A small image classifier, trained from scratch: muon at rate 0.005, 37.5 epochs.
Rows from block 2 of a small image classifier, named by matrix and row number. Rows with one number belong to one neuron. Each number is 128 + 32 x the weight over its row's rms, rounded and kept within 0 to 255. All counts start at 0.
Before each neuron's rows are labels from the 100 images, of 14976, where the neuron reaches its highest value: "responds to" is what is common among them. Only what is clearly more common there than usual is listed. The data: stained colorectal tissue patches (NCT-CRC-HE-100K). In brackets: how many of the 100, against the usual share in percent.
# fc1: MLP up (model.blocks.2.mlp.fc1.weight, 256x64), inputs 0-31
# fc2: MLP down (model.blocks.2.mlp.fc2.weight, 64x256, transposed), outputs 0-31

responds to: tissue: normal colon mucosa (43 vs 8.8); tissue: mucus (38 vs 9)
fc1.194 [ 99 124 117 123 126 158 158 119 115 161 121 174 142 159 180  96  96 107 112 136 135  68 130 174  90 160 211 107 141 119 131  89]
fc2.194 [187 148 101 107 155 156 151 129 113 115 126 167 124 116 158 127 103  60 130 180 160 116 174  90 141 133  67 137 117 184 132 143]

responds to: tissue: mucus (35 vs 9); tissue: normal colon mucosa (30 vs 8.8)
fc1.72 [127 140  92 105 170 122 188 106 119 114 134 147 142 127 160  99  79 122 176  86 138  88 150 125 170 107 136 164  93 143 190 150]
fc2.72 [115 154 119 100 116 158 140 121  93 111  89 129 124 169  85 104 160 105 135 116  35 137 136 141 170 120 117 102  97 138  96 144]

responds to: tissue: normal colon mucosa (60 vs 8.8)
fc1.50 [ 91  99 129 151 155 152 148 141 170  92 102 166 173 117 155 124 133 101 129 121 108 152 147  44 160 151 168 151 177 201 161  92]
fc2.50 [144 132 125 146 153 123 153  83 143 157 173  70 129 128 137 117 152 137 159  90 100 136  99  81 206 107 141 161 176 118 127 197]

responds to: tissue: normal colon mucosa (32 vs 8.8)
fc1.1 [130 142 186 162 146 146 157 141  85 160 137 146 166 148 179  87  28 167 118 101 140 121 127 132 139 132 135  96 117 127 114 146]
fc2.1 [164 166 138 105 185  68 116 109 164 129 140 128 107 102  92 171 201 105 155 146 119 169 146 149 136  99 219 130  98 104 111 161]

responds to: tissue: mucus (52 vs 9); tissue: normal colon mucosa (35 vs 8.8)
fc1.235 [151 117 126 132 155 104 119 166 139 139  78 126 140 133 175 167 150 143  81  88 126 115  78 107 222 129 108 131  88 143 116 170]
fc2.235 [106 149 117 127 153 116 161 141  88  96  93 120 142 120 137 161  98 133  92 138  79  87 108  71 121 150 115 132 139 193 106  82]

responds to: tissue: debris (44 vs 11.1)
fc1.192 [107 126  90 140 141 136 162 152 114 109 154 146 178 118 150 143 125 162 124 169 108 168 179  74 111  95  47 155 137 167 107 187]
fc2.192 [161  67 103 166 173 124 120 129  82 140 122 182 126 123  96 109 161 156 112  67 132 186 153 102 166  94 161 102  90  76 163 129]

responds to: tissue: lymphocytes (39 vs 11.1)
fc1.165 [116 173  45 106 132 186 114  86 103  80 113 149  42 119 122 166 132 170 125 134 106 155 127  82 137 156 105 156 169 163  95  96]
fc2.165 [102 102  79  65 132 133 156 190 174 108 114 137 126 152 151 135 108 107 151  81 149 123  97 114 133 122 161 135  98  89 114 125]

responds to: tissue: smooth muscle (100 vs 13.3)
fc1.191 [ 74 209 162  98  85 150 162 146 146 160 113 141 113 129 171 122  87 112 103 193 102  89 155 130  83 118 125  90 146 145 115 170]
fc2.191 [105 139 135 108 180 131  78  96 132 140 143 132 133  88 135  70 105  83 123 110  87 136 152 133 119 123  69 146 148  35  77  77]

responds to: tissue: debris (34 vs 11.1)
fc1.244 [142 120 104 154 142 100 163 163 106 167 133 112 107 159  78 119 129  96  98  80  74  90 132 160 156 169  96 116 155 147 129 119]
fc2.244 [113 162 102 208 108 130 133  72  59 154 138  62 134  60 129 108 175  89 110 131 117 161 167 152 146 125 144 141 144 103 169 108]

responds to: tissue: mucus (55 vs 9)
fc1.130 [103 140 150 105 165 114  78  85 163 127 175 113 106 191 138 107 100  98  89  93  93  81 109  66 133 165 107 166 137  98  90 142]
fc2.130 [163 115 114  93 143 104 125 129 100 131 146  94 161  93 167 144 145 121 118 162  94  14 145 140 161 124 142 130 111 115  95 145]

responds to: tissue: normal colon mucosa (87 vs 8.8)
fc1.225 [ 99 178  93 100 106 160 153  95 169 114 110  95 174 101 150 104  86 106 136 153 135 138 136 117 177 118 124 155 156 179 105  97]
fc2.225 [159  82 127 190 107 186 154 144  87 141 113 138  87 159 140  83  76  98 133  93 160 178 127 150 145 123 161 208 103  96 148 147]

responds to: tissue: cancer-associated stroma (50 vs 10.6)
fc1.249 [160 139  97 145 130  97 184 142 117 145 120 135  99 103 183  94 123 155 173 203 100 141 151 120  76 140 120 151 114 144 145  76]
fc2.249 [158 133 198 207 144 120 152 130 139 176  99 152 107 208  45  91 136  96  98 117 138 133 101 168 106 103 121 115 144 116 100  80]

responds to: tissue: cancer-associated stroma (62 vs 10.6)
fc1.183 [117 188  90 154 165 164  90 152  90 141 189  72 136 186 141 138 102 149 117 142 113 134 150 138 113 163 160 125 122  98 109  81]
fc2.183 [131  90 142 175 166 129 131 154 120  93 138 118 123  25 101 140 114 131 113 112 142 117  83 157 121 137 133 117 156 127 183  65]

responds to: tissue: tumour epithelium (35 vs 15.1)
fc1.221 [ 69 137 160  93  96 111 212 122 110 150 128 132 120 146 153 151 124 193 220 122 140 119  90  94 122 136 134 134 127 194 131 100]
fc2.221 [104 114 123 136 161 127 121 121 166 103 143 165 172 154  92 124 132 172 160 103 171  91 157 168  96 114 144 108 153 147 107 129]

responds to: tissue: cancer-associated stroma (45 vs 10.6); tissue: debris (45 vs 11.1)
fc1.94 [161 128  84 130 164 138 109 148 206 154  87 135 119  82 131 195 140 126 139 168 109 138 169 100 118  88 114 113 125 145 164 105]
fc2.94 [150  94  87 111 105 161 119 107 136  92 136 157 176 175 114 188 111 105 131 109 114 118 140 116  50 103 121 120 155 126 104 157]

responds to: tissue: normal colon mucosa (34 vs 8.8); tissue: cancer-associated stroma (27 vs 10.6)
fc1.24 [116  54 111 129 186 184 192  86 163 107 129 183  89 129 140 152 154 100 144  92 126 146 155 154  85 148 132 153 177 151 159 103]
fc2.24 [ 91 145 144  81 162 132  86 127 123 167 194 169 141 128 104 185  73 122 142 137 122  81  77 105 145 134 128 177 102 123  78  71]

responds to: tissue: normal colon mucosa (57 vs 8.8)
fc1.240 [ 95 109 155 132 173 112 190  91 144 162  89  79 197 136 140 117 121 125 106 163 136 156 112 180 175 129  95  95  67 182 138  82]
fc2.240 [134 107 101 163 141 160 178 127  90  80 159  79 173 122 122 143  78 119 175 131 127 109  81 123 135 108 189 113 138 112 130 115]

responds to: tissue: adipose tissue (34 vs 10.4)
fc1.121 [ 65 132  83  85 112 170 117 106 118 130 133 158 110 143 222 100 113 157 138 105 145 141  56 186 126 152 120 127 116 172 163 113]
fc2.121 [111 159 131 136 140 157 117 111 127  79 150 157 114 124 120 115 145 211 195 116 152 104 130 155  92 145  95 130  97 155 101  51]

responds to: tissue: mucus (60 vs 9); tissue: smooth muscle (33 vs 13.3)
fc1.169 [103 138 174 154 161 106 157 113 123 183 185 132 102 129 150 202 142 166  64 155  95 111 152 107 161 141 168 138 130 101 108  89]
fc2.169 [111 158 161  90 157 168 150 121 114 157 175 119 115 177 111 199 118 120 138 133  93  73 168 104 151 115 116 143 117 106  71  88]

responds to: tissue: lymphocytes (56 vs 11.1); tissue: tumour epithelium (36 vs 15.1)
fc1.18 [117 157 113 113 134  88 150 119 198 150  69 173 135 166 117 151 100 161  72  81 132 101 149  88  97  91 124  84 148 129 136  87]
fc2.18 [124 185 126 125 159 109 115 150 207 159  80 144 115  70 162 164 129  90  96 126  82 141 137 130 104 176 187 188 142 125  78 135]

responds to: tissue: adipose tissue (31 vs 10.4)
fc1.12 [158 125  96  77 107 102 139 125 121 157 163 131 102 124 100 127 179 232 106 103 145 130 126 145 165 138 104 150 187 114 184 117]
fc2.12 [133 163 154 122 149 158 125 131 119 130  93 107 108 159 115  83 118 162 140 113 153 101 162  71  53 117 131 177 130 158 146  83]

responds to: tissue: tumour epithelium (40 vs 15.1); tissue: mucus (34 vs 9)
fc1.120 [118 113 153  64  78 186 158 143 156 178 152 111 183 136 154 179 115 216  93 117 114 114 150 103 161 106 130 107 153 149 129 142]
fc2.120 [125 148  98 163 114 131 126 134 144 129 205  87 146 147 107  57 121  90 184  97 140 137 144 153  66 106 175 175 131 114 126 116]

responds to: tissue: debris (74 vs 11.1)
fc1.246 [ 84  90 122 110 110 159 173  87 135 144 123 201 112 124 116 134 121 143  83  84 108 120 165 146 139 118 205 113 139 108 112 116]
fc2.246 [ 75 149 169 119 135 184 146 135 127 111  66 113 178 124 200 153 154 153 134 156 113 175 106 162  54 139 112 115 119 156 194 102]

responds to: tissue: cancer-associated stroma (98 vs 10.6)
fc1.87 [119 139  93 138 108 150  97 124  86 131 110 159 183 169 110 189 111 148  82 135 146 153 143 100 151 126 130 138  85  93 155 119]
fc2.87 [146 144  83 158 104 136 107 164 124 156 114  99 116  84 127 146 130 102 146 136 111  87  46 121 108  73 164 162 170 105 172 135]

responds to: tissue: smooth muscle (38 vs 13.3); tissue: cancer-associated stroma (29 vs 10.6)
fc1.125 [181 128 130  81 138 124 115 129 103 157 125 146 120 216 128  68 146 144 120  81 168 167 125 168 161 131 132 113 122 149  88 162]
fc2.125 [107 119 102 106 121 135 124 110 114  66  79 109 165 114 130 166  67  88  62  77 111 156 132 108 130 171 114 146 157  93  72 111]

responds to: tissue: mucus (33 vs 9)
fc1.164 [139 199 127 139 192 130  95 123 150 135 209 136 163 124  94 102 118 127 111 137 106 125 102 170 153 180 139 140 179  91 150 126]
fc2.164 [101 135 138  84 103 134 144 148 110 124 148  85 140 111 155 146  93  98 185 138 116 123 168 142 109 142 117 206  84 114 135 178]

responds to: tissue: normal colon mucosa (45 vs 8.8); tissue: adipose tissue (28 vs 10.4)
fc1.86 [100  64 162 113 150 120  99 133  97 179 139 158 116 112 125  95 197 103 136  96 117  98 108 188  95 160 132 165 136 146  83  95]
fc2.86 [ 85 183 117  95 124 128 124 120 115 120 160 128 159 116  48 155 129 104  55 142 104 149 156  51  93  81 162  91 130  95 173 122]

responds to: tissue: debris (76 vs 11.1)
fc1.212 [ 70 125 118 142 108 162 190 150 137 163 100 143 135 152 112 126 136 105 123 171  82  78 122 137 110 171 114  74 141 120 127  93]
fc2.212 [105 136 109 115 159 127 110  88 149  70 107 130 131 137  88  77 130 111 146 116 187 139 154  94  65 137 166 149 152 121 210 112]

responds to: tissue: mucus (96 vs 9)
fc1.76 [131  98 125  61 117 119 117  97  88 171 108 126  93 139  48 111 131 119 189 121 149 145 119  91 134 126 177  74 110 144 121 119]
fc2.76 [106 132 119 150 139  73  60 105 102 176 105  81  89 129 152 128 124  99 142 152 105 162 140 132 162 103 122 164 106 141 143 151]

responds to: tissue: mucus (75 vs 9)
fc1.135 [119 110 155  98 112 126 155 125 114 152 142 126 168 132 117 149 143 144 149 159  82 114 181 121 114 176  82 170 144  89 123 150]
fc2.135 [127 128 208 100 164 172 149 121 160 138 147  79 108 147  96 145 167 124 157 137 109  94 161  81 106 146 122 150 112 117  93 181]

responds to: tissue: smooth muscle (33 vs 13.3); tissue: mucus (32 vs 9)
fc1.22 [118 150 168 117  91 168  83 110 148 109 113 133  52 170 127  69 163 114 167 117 163  92  95 138 130 158 150 132 155  72 122  35]
fc2.22 [156 158  86 165 138 109 109 129 167 196  69 168  61 117 161 160 154 106 135 127  69 129 116 149 107 109 148 138 168 105  46 128]

responds to: tissue: cancer-associated stroma (81 vs 10.6)
fc1.206 [125 147 113  99 147 133  63 177 105 142 161  72 130 139 173 119 186 106 170 147  55 140 104  74 127  87 143 136  78  84 167  97]
fc2.206 [125 124  79 112  80 125 115 119 165  98  67 101 160 106 157 144  96  75 114 155 194  86 102  48 112 154 102  92 160  86 120  86]