Rows from block 4 of a small image classifier, named by matrix and row number. Rows with one number belong to one neuron. Each number is 128 + 24 x the weight over its row's rms, rounded and kept within 0 to 255. All counts start at 0. Numbers have three digits each.
After each neuron's rows are labels from the 100 images, of 14976, where the neuron reaches its highest value: "top examples" is what is common among them. Only what is clearly more common there than usual is listed. The data: stained colorectal tissue patches (NCT-CRC-HE-100K).
# fc1: MLP up (model.blocks.4.mlp.fc1.weight, 512x128), inputs 0-127
# fc2: MLP down (model.blocks.4.mlp.fc2.weight, 128x512, transposed), outputs 0-127

fc1.430:135173113110105118092148102138118126145132132135123134126133133091131138171091121117178119131193144119108123142156122118133114138142117151150174079126101150108152109139135121136174126138097080156102096171117113174138109148155110108129145150142104113119171085119103110135127153134092103118114149096123119148092098149123063162102152147156122148128101112176121133076102128116117114145145
fc2.430:153125162135112106098091125130149080136143101147078113122099149174160127084148137105141105113155094096089122103096115111097131141121156172172139123152129140127111098119120133127141135146142152160095090163090162096166127103099140136125135125082134144098119140132141132122130142137141100158118180101120150111126151124114100109103136137172198125128124114079151093118119118141153133157127
top examples: tissue: cancer-associated stroma

fc1.289:147110130099154104123117089126107153104139103091141124119138138130131143100113147059090133109123161111095137159160105110094143128122116184175140077151078095155104111155111099131177120077122112119151163165139158152135145167105101118144083106120123147109111163146154104105140130142148118099119096111113152109093107156122125127155112132106128096129120117121124122116125144081109118145101
fc2.289:077132136119162107133153064165127057126151125137102139091103096100114178161155122142111126101098124124105116131140130134139102160162110180132141132117115116134121112163149112133069132118122104096117103139104146178128145117117158139088133105134094106145150137120135104129141153166121119124099132129092098130127136085122145154083125119124105092112149139128122075148122166104124125111160
top examples: tissue: debris

fc1.444:171155093072136131084142129140112123142138132150112108135111155100116109096182114141137147145128136099147151140124136107139115116156104087131122104141115155118148141117128118132155140127157158126126116124095102121148073166118170100080111100157098130115142157124159101118098147093133110080153161145081125148126095175141128098114090109097146119133146108144148151128143172119076093110150
fc2.444:126199101138138115123142135138107132134139133160120155138128113144152138102138162114126109169138072145108140139149143134122121119145095109134185141106129136150107153100087140140146133128121129110163118134121141142148149120146096125083080078118097095120158162149061115104105153058145136130092137099119123107119118153164101141097114109138118136082104171117119128102137139097111154145160
top examples: tissue: cancer-associated stroma

fc1.132:147138127101134129148119145115101149113125092125091067123132156117131098143166135152084112103136111158133156164149106103162103174135095149120139147127132168137127151121136129126109141160169094102098108097145162170103129085138108173144093108153145110140117131093121146142110144146085154142140158144133148147127166104142088179128126127120106127147115092075122111090123114135115159131178
fc2.132:125108094122118173128171147116157125157088091145114094141124105111111128130142088134098170123104130154124171115137128099125088104156141173127101067133101091125156162159166114124152109113163147125145131132158145147109132157082119083130152131145118129127125117150121118090146088080131145142158128168117107134117168172167120148128126111137106164151087115153126106109112103138156125125110
top examples: tissue: mucus

fc1.5:155135118140097137140124181144136113133141113171108162157151080120142129150155108138114146152134101107120145082143157108098108147133161122149076169105124086174119149126107135121138159113131119159173127146119097149135124095109078169099123116134124134098111161122134191121129136096115130124139114140150094168154135137117119152163123158101131121175131098168155099081125122106128156113149
fc2.5:128123138127098168139109137130132083144116130099151147100150148160115118120139127118130123180121158097149133127078160114134095134163114139146172103064126096150184098092117161107122147133180110116145130125112140093151110098131122088151145129118127155083104127111142178173124141111144120113139087143137145145142146138136085098117137141117119141097143172149127100106140148170136145081145
top examples: tissue: mucus

fc1.184:094189149142150148095096138093109137146084144127102143147121096129142152150126090147093130096097161123123136144117172121127117185078170113133164128116114104155158124100117098097138099135138159106105144125164131169141150093103141106103118095126142115153131099111131116160144106092089135133128131150156121174176124120126081120090153132114115126113091094121108132101126130118108146149122
fc2.184:123147111128138130146123137136092133117150158137139114169128110124196103138098117198113136154151127119131104102099102149150116112127122139136173117121120153143161167134117089142140113050149172148119113148162119116183124133150113096171143140128170124114135108137107118118156141147112139097122120148126160104090098112120125142173123132165098114142115114138156128110137129101146060152151
top examples: tissue: smooth muscle

fc1.306:131159139117163163115131146091138123160087131106101111139162148096140109095127142129101112154082104136121093144071142119092139104115133160166144124147146183122134121114110117145122103123197087111153109120123152118149186117121099101127171110127144124128135135114149121110114142144152161103155119137161123104137108155153171120132096122142058125112126130121097151187134111104123128124146
fc2.306:143111122114105140133132118133091133160108140097157124140158140059147107112120151149133099141131093143162126085141140116120180162132178120115133120148058128108148170137125140136100130098121101097154075087135126143144105131111095161156121087135126131159173124112092117148150139151125156153159117129174161126107112139187086113137148112145136162151140121129132117167128112128122104141143
top examples: tissue: tumour epithelium; tissue: debris

fc1.341:118113166137127083167116113141165171095162167098165117138106122134131140136113090122083073103179141157100123172117127133144111140177108135115102146155130155135129094113136108114116114105091115117162104127107137101134124125127116148142176138101120086098107138155154135124142137135159170155107130125117116140136180169132164142136124139120144096114092147162084123109136112137106113176108
fc2.341:131115115127151100123138115059158175147169195131182100119102130155133116137089133083140105144140100140166119154158133132119144087144124088123112117149110140101106074103149119126097134137129129153086122104086123132150183079101140164140100124132132133123137124143118127120102142105133140132104131105110123132150144137117155165140108153139126109101133142137138112111157101181098148085108
top examples: tissue: adipose tissue

fc1.283:106132104140089076108076106157132126133160133145132117136135111115116123143127122119176126139117128117094112161119099128115116101151132132167150150119133096110106105126115109111100115108147141122121158124157103110173137132132158114165097090170105074157146116159128130179115099129119083114149129119137136092098166140148128176135131090179107126164132113120144082169141110089081152131101
fc2.283:120111114171140134144123100132131173112136108112192146141113134150116155115148104130132110116101135160126162158128138153173141148111182126123126140102102124112162108077149110131145160150111139109082130155101087124177125112144126160069129117163163163122143113132130157102106124109090102133130178159154126111125148158159100159160104153144171137148138093112155125128152154139107132154115
top examples: tissue: cancer-associated stroma

fc1.422:143168182106097152157157194143139113118117141132131129142146150120142104117135134146134118107152135150100174126118142097134125126161164105131131119163152125123124142140144088129103093143092085135170081098169152109167179084129164095144159152098136123126128137156116161138131124123140150109118133098131130177142127171150159097070111149158142131151116147113098116144125163115115121128136
fc2.422:165151182139149151090099164156142126122124120111152133122148117095119107079159104151151069078148106109095152135101152127149095065095107135124127137134155119106146107145115126161134148111141147141129143131134106130123125109149109153093112113155145140142154140170155151068126152133109132109151124135130116151112102158100135120156108140116135132159127098167084131115179124113154138174089
top examples: tissue: adipose tissue

fc1.374:132110182139134163136068134080137147165128136141119111100167140142141110108118106117126144110195112152119067131127123096109082103118121122115141133107104131136169114124157105120131112124132133110142156113126159125143137110124138135110118173138161116143108115162116175072120085153117140130134135121164129161145104130099067107134122088095113157136184106117130113168118099109108148133126
fc2.374:122153137104125121161116095155157162115109124111137124117096139104098146089134135059125118119148139119098087160093141121146139093103154091105130077130144151124154174162147106127103134119150128122119104126149124158147162120148144067135107118125128107124143194147137141131166139168085107089136154124142144101124139092127100163109107112095164159102120177109141142136140138135124098131156
top examples: tissue: smooth muscle

fc1.479:142135143099103152134119142124103129110149138148143124132166182100131148148165133115129148163141161103120135075123103116175171127132142064108106107134169098132103072155104128101111063104104101112123115153141122122142104138130170159130136125120117112087133118147113174161126136110119142151121143116100127112136135108165111162149153101177139125129136099151167145128179103146108137157114
fc2.479:115129166132142106163110109151107151119116125109142130119147107175151093126160071104177143082152115123104149099115084120119144119099146140112129128154137144110142187108088120142111105119086112118139126130162170150144072164130133109149146168122129112109130101157134123149144169109154121170118113163154141165163136128162154125138098105158091132091127093138114123131139109145139097170124
top examples: tissue: tumour epithelium

fc1.417:133171131104119174144136125118121179193159139162124103107105142117154133118123107126110099173117130131118081129134120164141108153082130129141086069070129116134136152139150127143169084109122173140135121121131119127142111128146141134134176128091149153103142140144107120144128109132172113161110144088108128115143119141137102166116097133148130071137168141128151096136148148075118135141131
fc2.417:139124119098157158145103122111135121174151129099139128135145159129146099151148124146074071145137111153065106100146116174089099120192129125132134095150110120064121144157168130131159153122135090144126133142085128101119133101123141146097148138096132117152152138121170132133099101121146123144130138120135144108136125137148127116155132175135113121136163123112077099121177104100092136107152
top examples: tissue: cancer-associated stroma

fc1.340:139120134173121176133108098096134091099109144123116151133115102112157093102175123127090174125136133143093142121155112149155101121108133110146113095179133120136112137144120122143167105101151152131097095109147102105181157100108117139109140145164089139107137139116111139151105178134111136184119120146125118148130129189109126141086103076165130129100119083135132133155140114120153163129120
fc2.340:127114125152157148106101072152099135145144121107089118136144158112152061154140107148110177147149098106166150122089131172118110092108120127134132123132129093154157124122118138119147118148109135112159103108147116138149161113093142117147103146173179182119121131097107134082132145121184138104126119119152150102145134107092124115106107120119154116110145121075145139139108154164161143144094
top examples: tissue: adipose tissue

fc1.383:159185185112145125120135143133160114177135096106159102123107144126128126096114118159105159093135135154130146133121162185161129132117112114190122093139165092138145119126132132115104158114150124143166113110129165132176133159104133141134167092113135098092131115158117087139136148104183150091134127118132095131122108132077084145108119127162145120140135133145127105157136107131139099118160
fc2.383:120121119139132118131171099148104171112114104163123140131134143160139160112086153125092140115123113169166101123122110144121123116160121135153200170174123107098135134129163130179146101133107175126147123082165153155137143125125115109154102128124160107121139131134121127121139141143137138096128136104130132126146137153196092078114083173150099136131136176136108164150139131133149107150154
top examples: tissue: cancer-associated stroma

fc1.122:148149139133164112095137115114072134138134109134159132132141093109139147152173137105147101085133085119127113119089139142136112126079053164097126145110120125148101135129117167107175115146107102150088118090144151123128088114149124121144151157095164133136186119107165127114146147151119131132141129137146105133118113090104081103082142100127128113157114117126149149121131141098074136109119
fc2.122:135114088112161106142093120090121131129101089138117116145131132132147096134131105143129072105115154129129110134165160178150116128126092146135128111154152104152171111118107128173135107113175140177144121145112149116119114124112142148128088085088149134092101125121141140096135122189179179152160105119137159151147153113146153110163140141129147145087134077132086149115131153110121111124125
top examples: tissue: tumour epithelium; tissue: smooth muscle

fc1.206:102151103128119124097113135127160138106137121155082126171153137123140139149081174091125119134091161150109082128127085112143146153083134114115127140118152146180122127156115156139125165141147099082105140103120113143115133097134104133126142103091155112140120145121155098131118198091126154111102190152094118110132117138130127147118133121131099119128164077100114076166113103147113126125128
fc2.206:151118105117113134167107142144148140155139140119098120112163144175108167196137126125125150117152137134111091144171100122145133162121142085122112105097077127127105104151123131113116102126199151103087093115119148165122114146134148115130116141135080139143159114126108095081165110150130141113154150140152097127151083151134150082116114157120107168120142156156104104159118125134117141094131
top examples: tissue: debris

fc1.44:097145128156147136127152133174095126132151132127092144132133130107149139120103109147121096172101100134124144138122185149159101132087135147126084140088105112108122095129151189150167139094111160123121118116162115101081133181111127134104127098128129108124150153105101118159131127100112098133098139133106109135115138100093100118166109109137093135073091103105131131160164107144128101077121
fc2.44:100111114111092122131119116118129116131127127181108101115139123118142103105107164136126089192109090118107122115148156110140098094141162127148139153112116164118170121113158137129120128173137097139131129118145145066115139153153142063119142140124138137128142082160100122163100096109099115138125142150141111108106136138094143096160122118130093115088082093173136120169138141102082111161148
top examples: tissue: tumour epithelium; tissue: lymphocytes

fc1.92:107137128166074158128081087146115145085135151193162108133136128122142136136141138135155118116116136139139156096149125155113147108096138156187105110104149123156153129113122104155110142113125149092142106053143163102134137138157124075137103123154147115090111112144121128150147109123112174185140154137112130124112158158172135122113112121137129128128129150129139133152175114156137176135121
fc2.92:114110151140161126126088138108168143118109145168152156140125107151106092123163078097158101121124136097117122119149136112134119144146093111082109129078126112153116118112138168131163133126177119120146144106108152092154106100133158139127146153178178171108114142114143169146131142136091147141096158143143132099059146124111100142115099124142116119116161137182100124127118120101153130163130
top examples: tissue: tumour epithelium

fc1.76:098141087124127114128145151130107135112130161160102159142168152137126109105129089139097130125119133140107138110087148130100117143146150192167161121169170148057120121140151124117099171130139113120109094185097076130093134122113108111126142146154151136120124121185099166129097155141139129121148145166081149132144122147167151162136105148109116161133120151143125145124136165118125111116119
fc2.76:141127134097153127155123134122095157121129174137131145128128125103115091129161112084110142177138146112098162098108122120128144133143148115119124141132114145113086127106179160158138135096177111094154119097114110102155096128132130141080143105157085138097103137134177144144084145183116124130094092158126131120148191136155160158146177159123143108130151152153128137114119123115141137081139
top examples: tissue: adipose tissue; tissue: normal colon mucosa

fc1.345:131117168135124100136153165196126157131135072149141165139145105164168108090181151116131112145158149105173131141133118128138119107126120124109112122143165133117151124121135150151117079133187084096149112131098152154120149098163126164121120131110149088137120142088154151129124142090167135138132145158124132119114149108080161129131120125102097146125156101158139145139128106131109103075133
fc2.345:157127156127179149119134123103150162106146080128055131149142133095122075133101130089132117151128142158125147131125105134087173120138118152074120159113133147118131140113122179131111132127152147146129167167157140176121152094111112124141136148127126173122160118127132151143116114136075135147166171104154102075170151151133131157101147116104127135130124113133149129122122152139082124121155
top examples: tissue: mucus

fc1.99:148153181107095101154150139136121073144127110115131101146105110158114147156127125117078124132165133138091093127153163141095122104079150134132121127144120157102105118088124075139099137137135111096160146133137127119113137157093116126149177131118102145128126123150115101118156095060145124130139148118111104136112138145144131126089124120163156148150084115133132055124116106177131102100113
fc2.99:104153111169127148116110166152107169150143141093124158130134133179124150156113106128119090103135134124085124106135100111110118157116153088130170149107143080165150136056132144160145128125102100131145118080127169132117119082086143142140126080126110165144119160103095133129114163110110138150144144131113091139115095113120104127150148091142137127140120147129088129140171087135135124095110
top examples: tissue: cancer-associated stroma; tissue: debris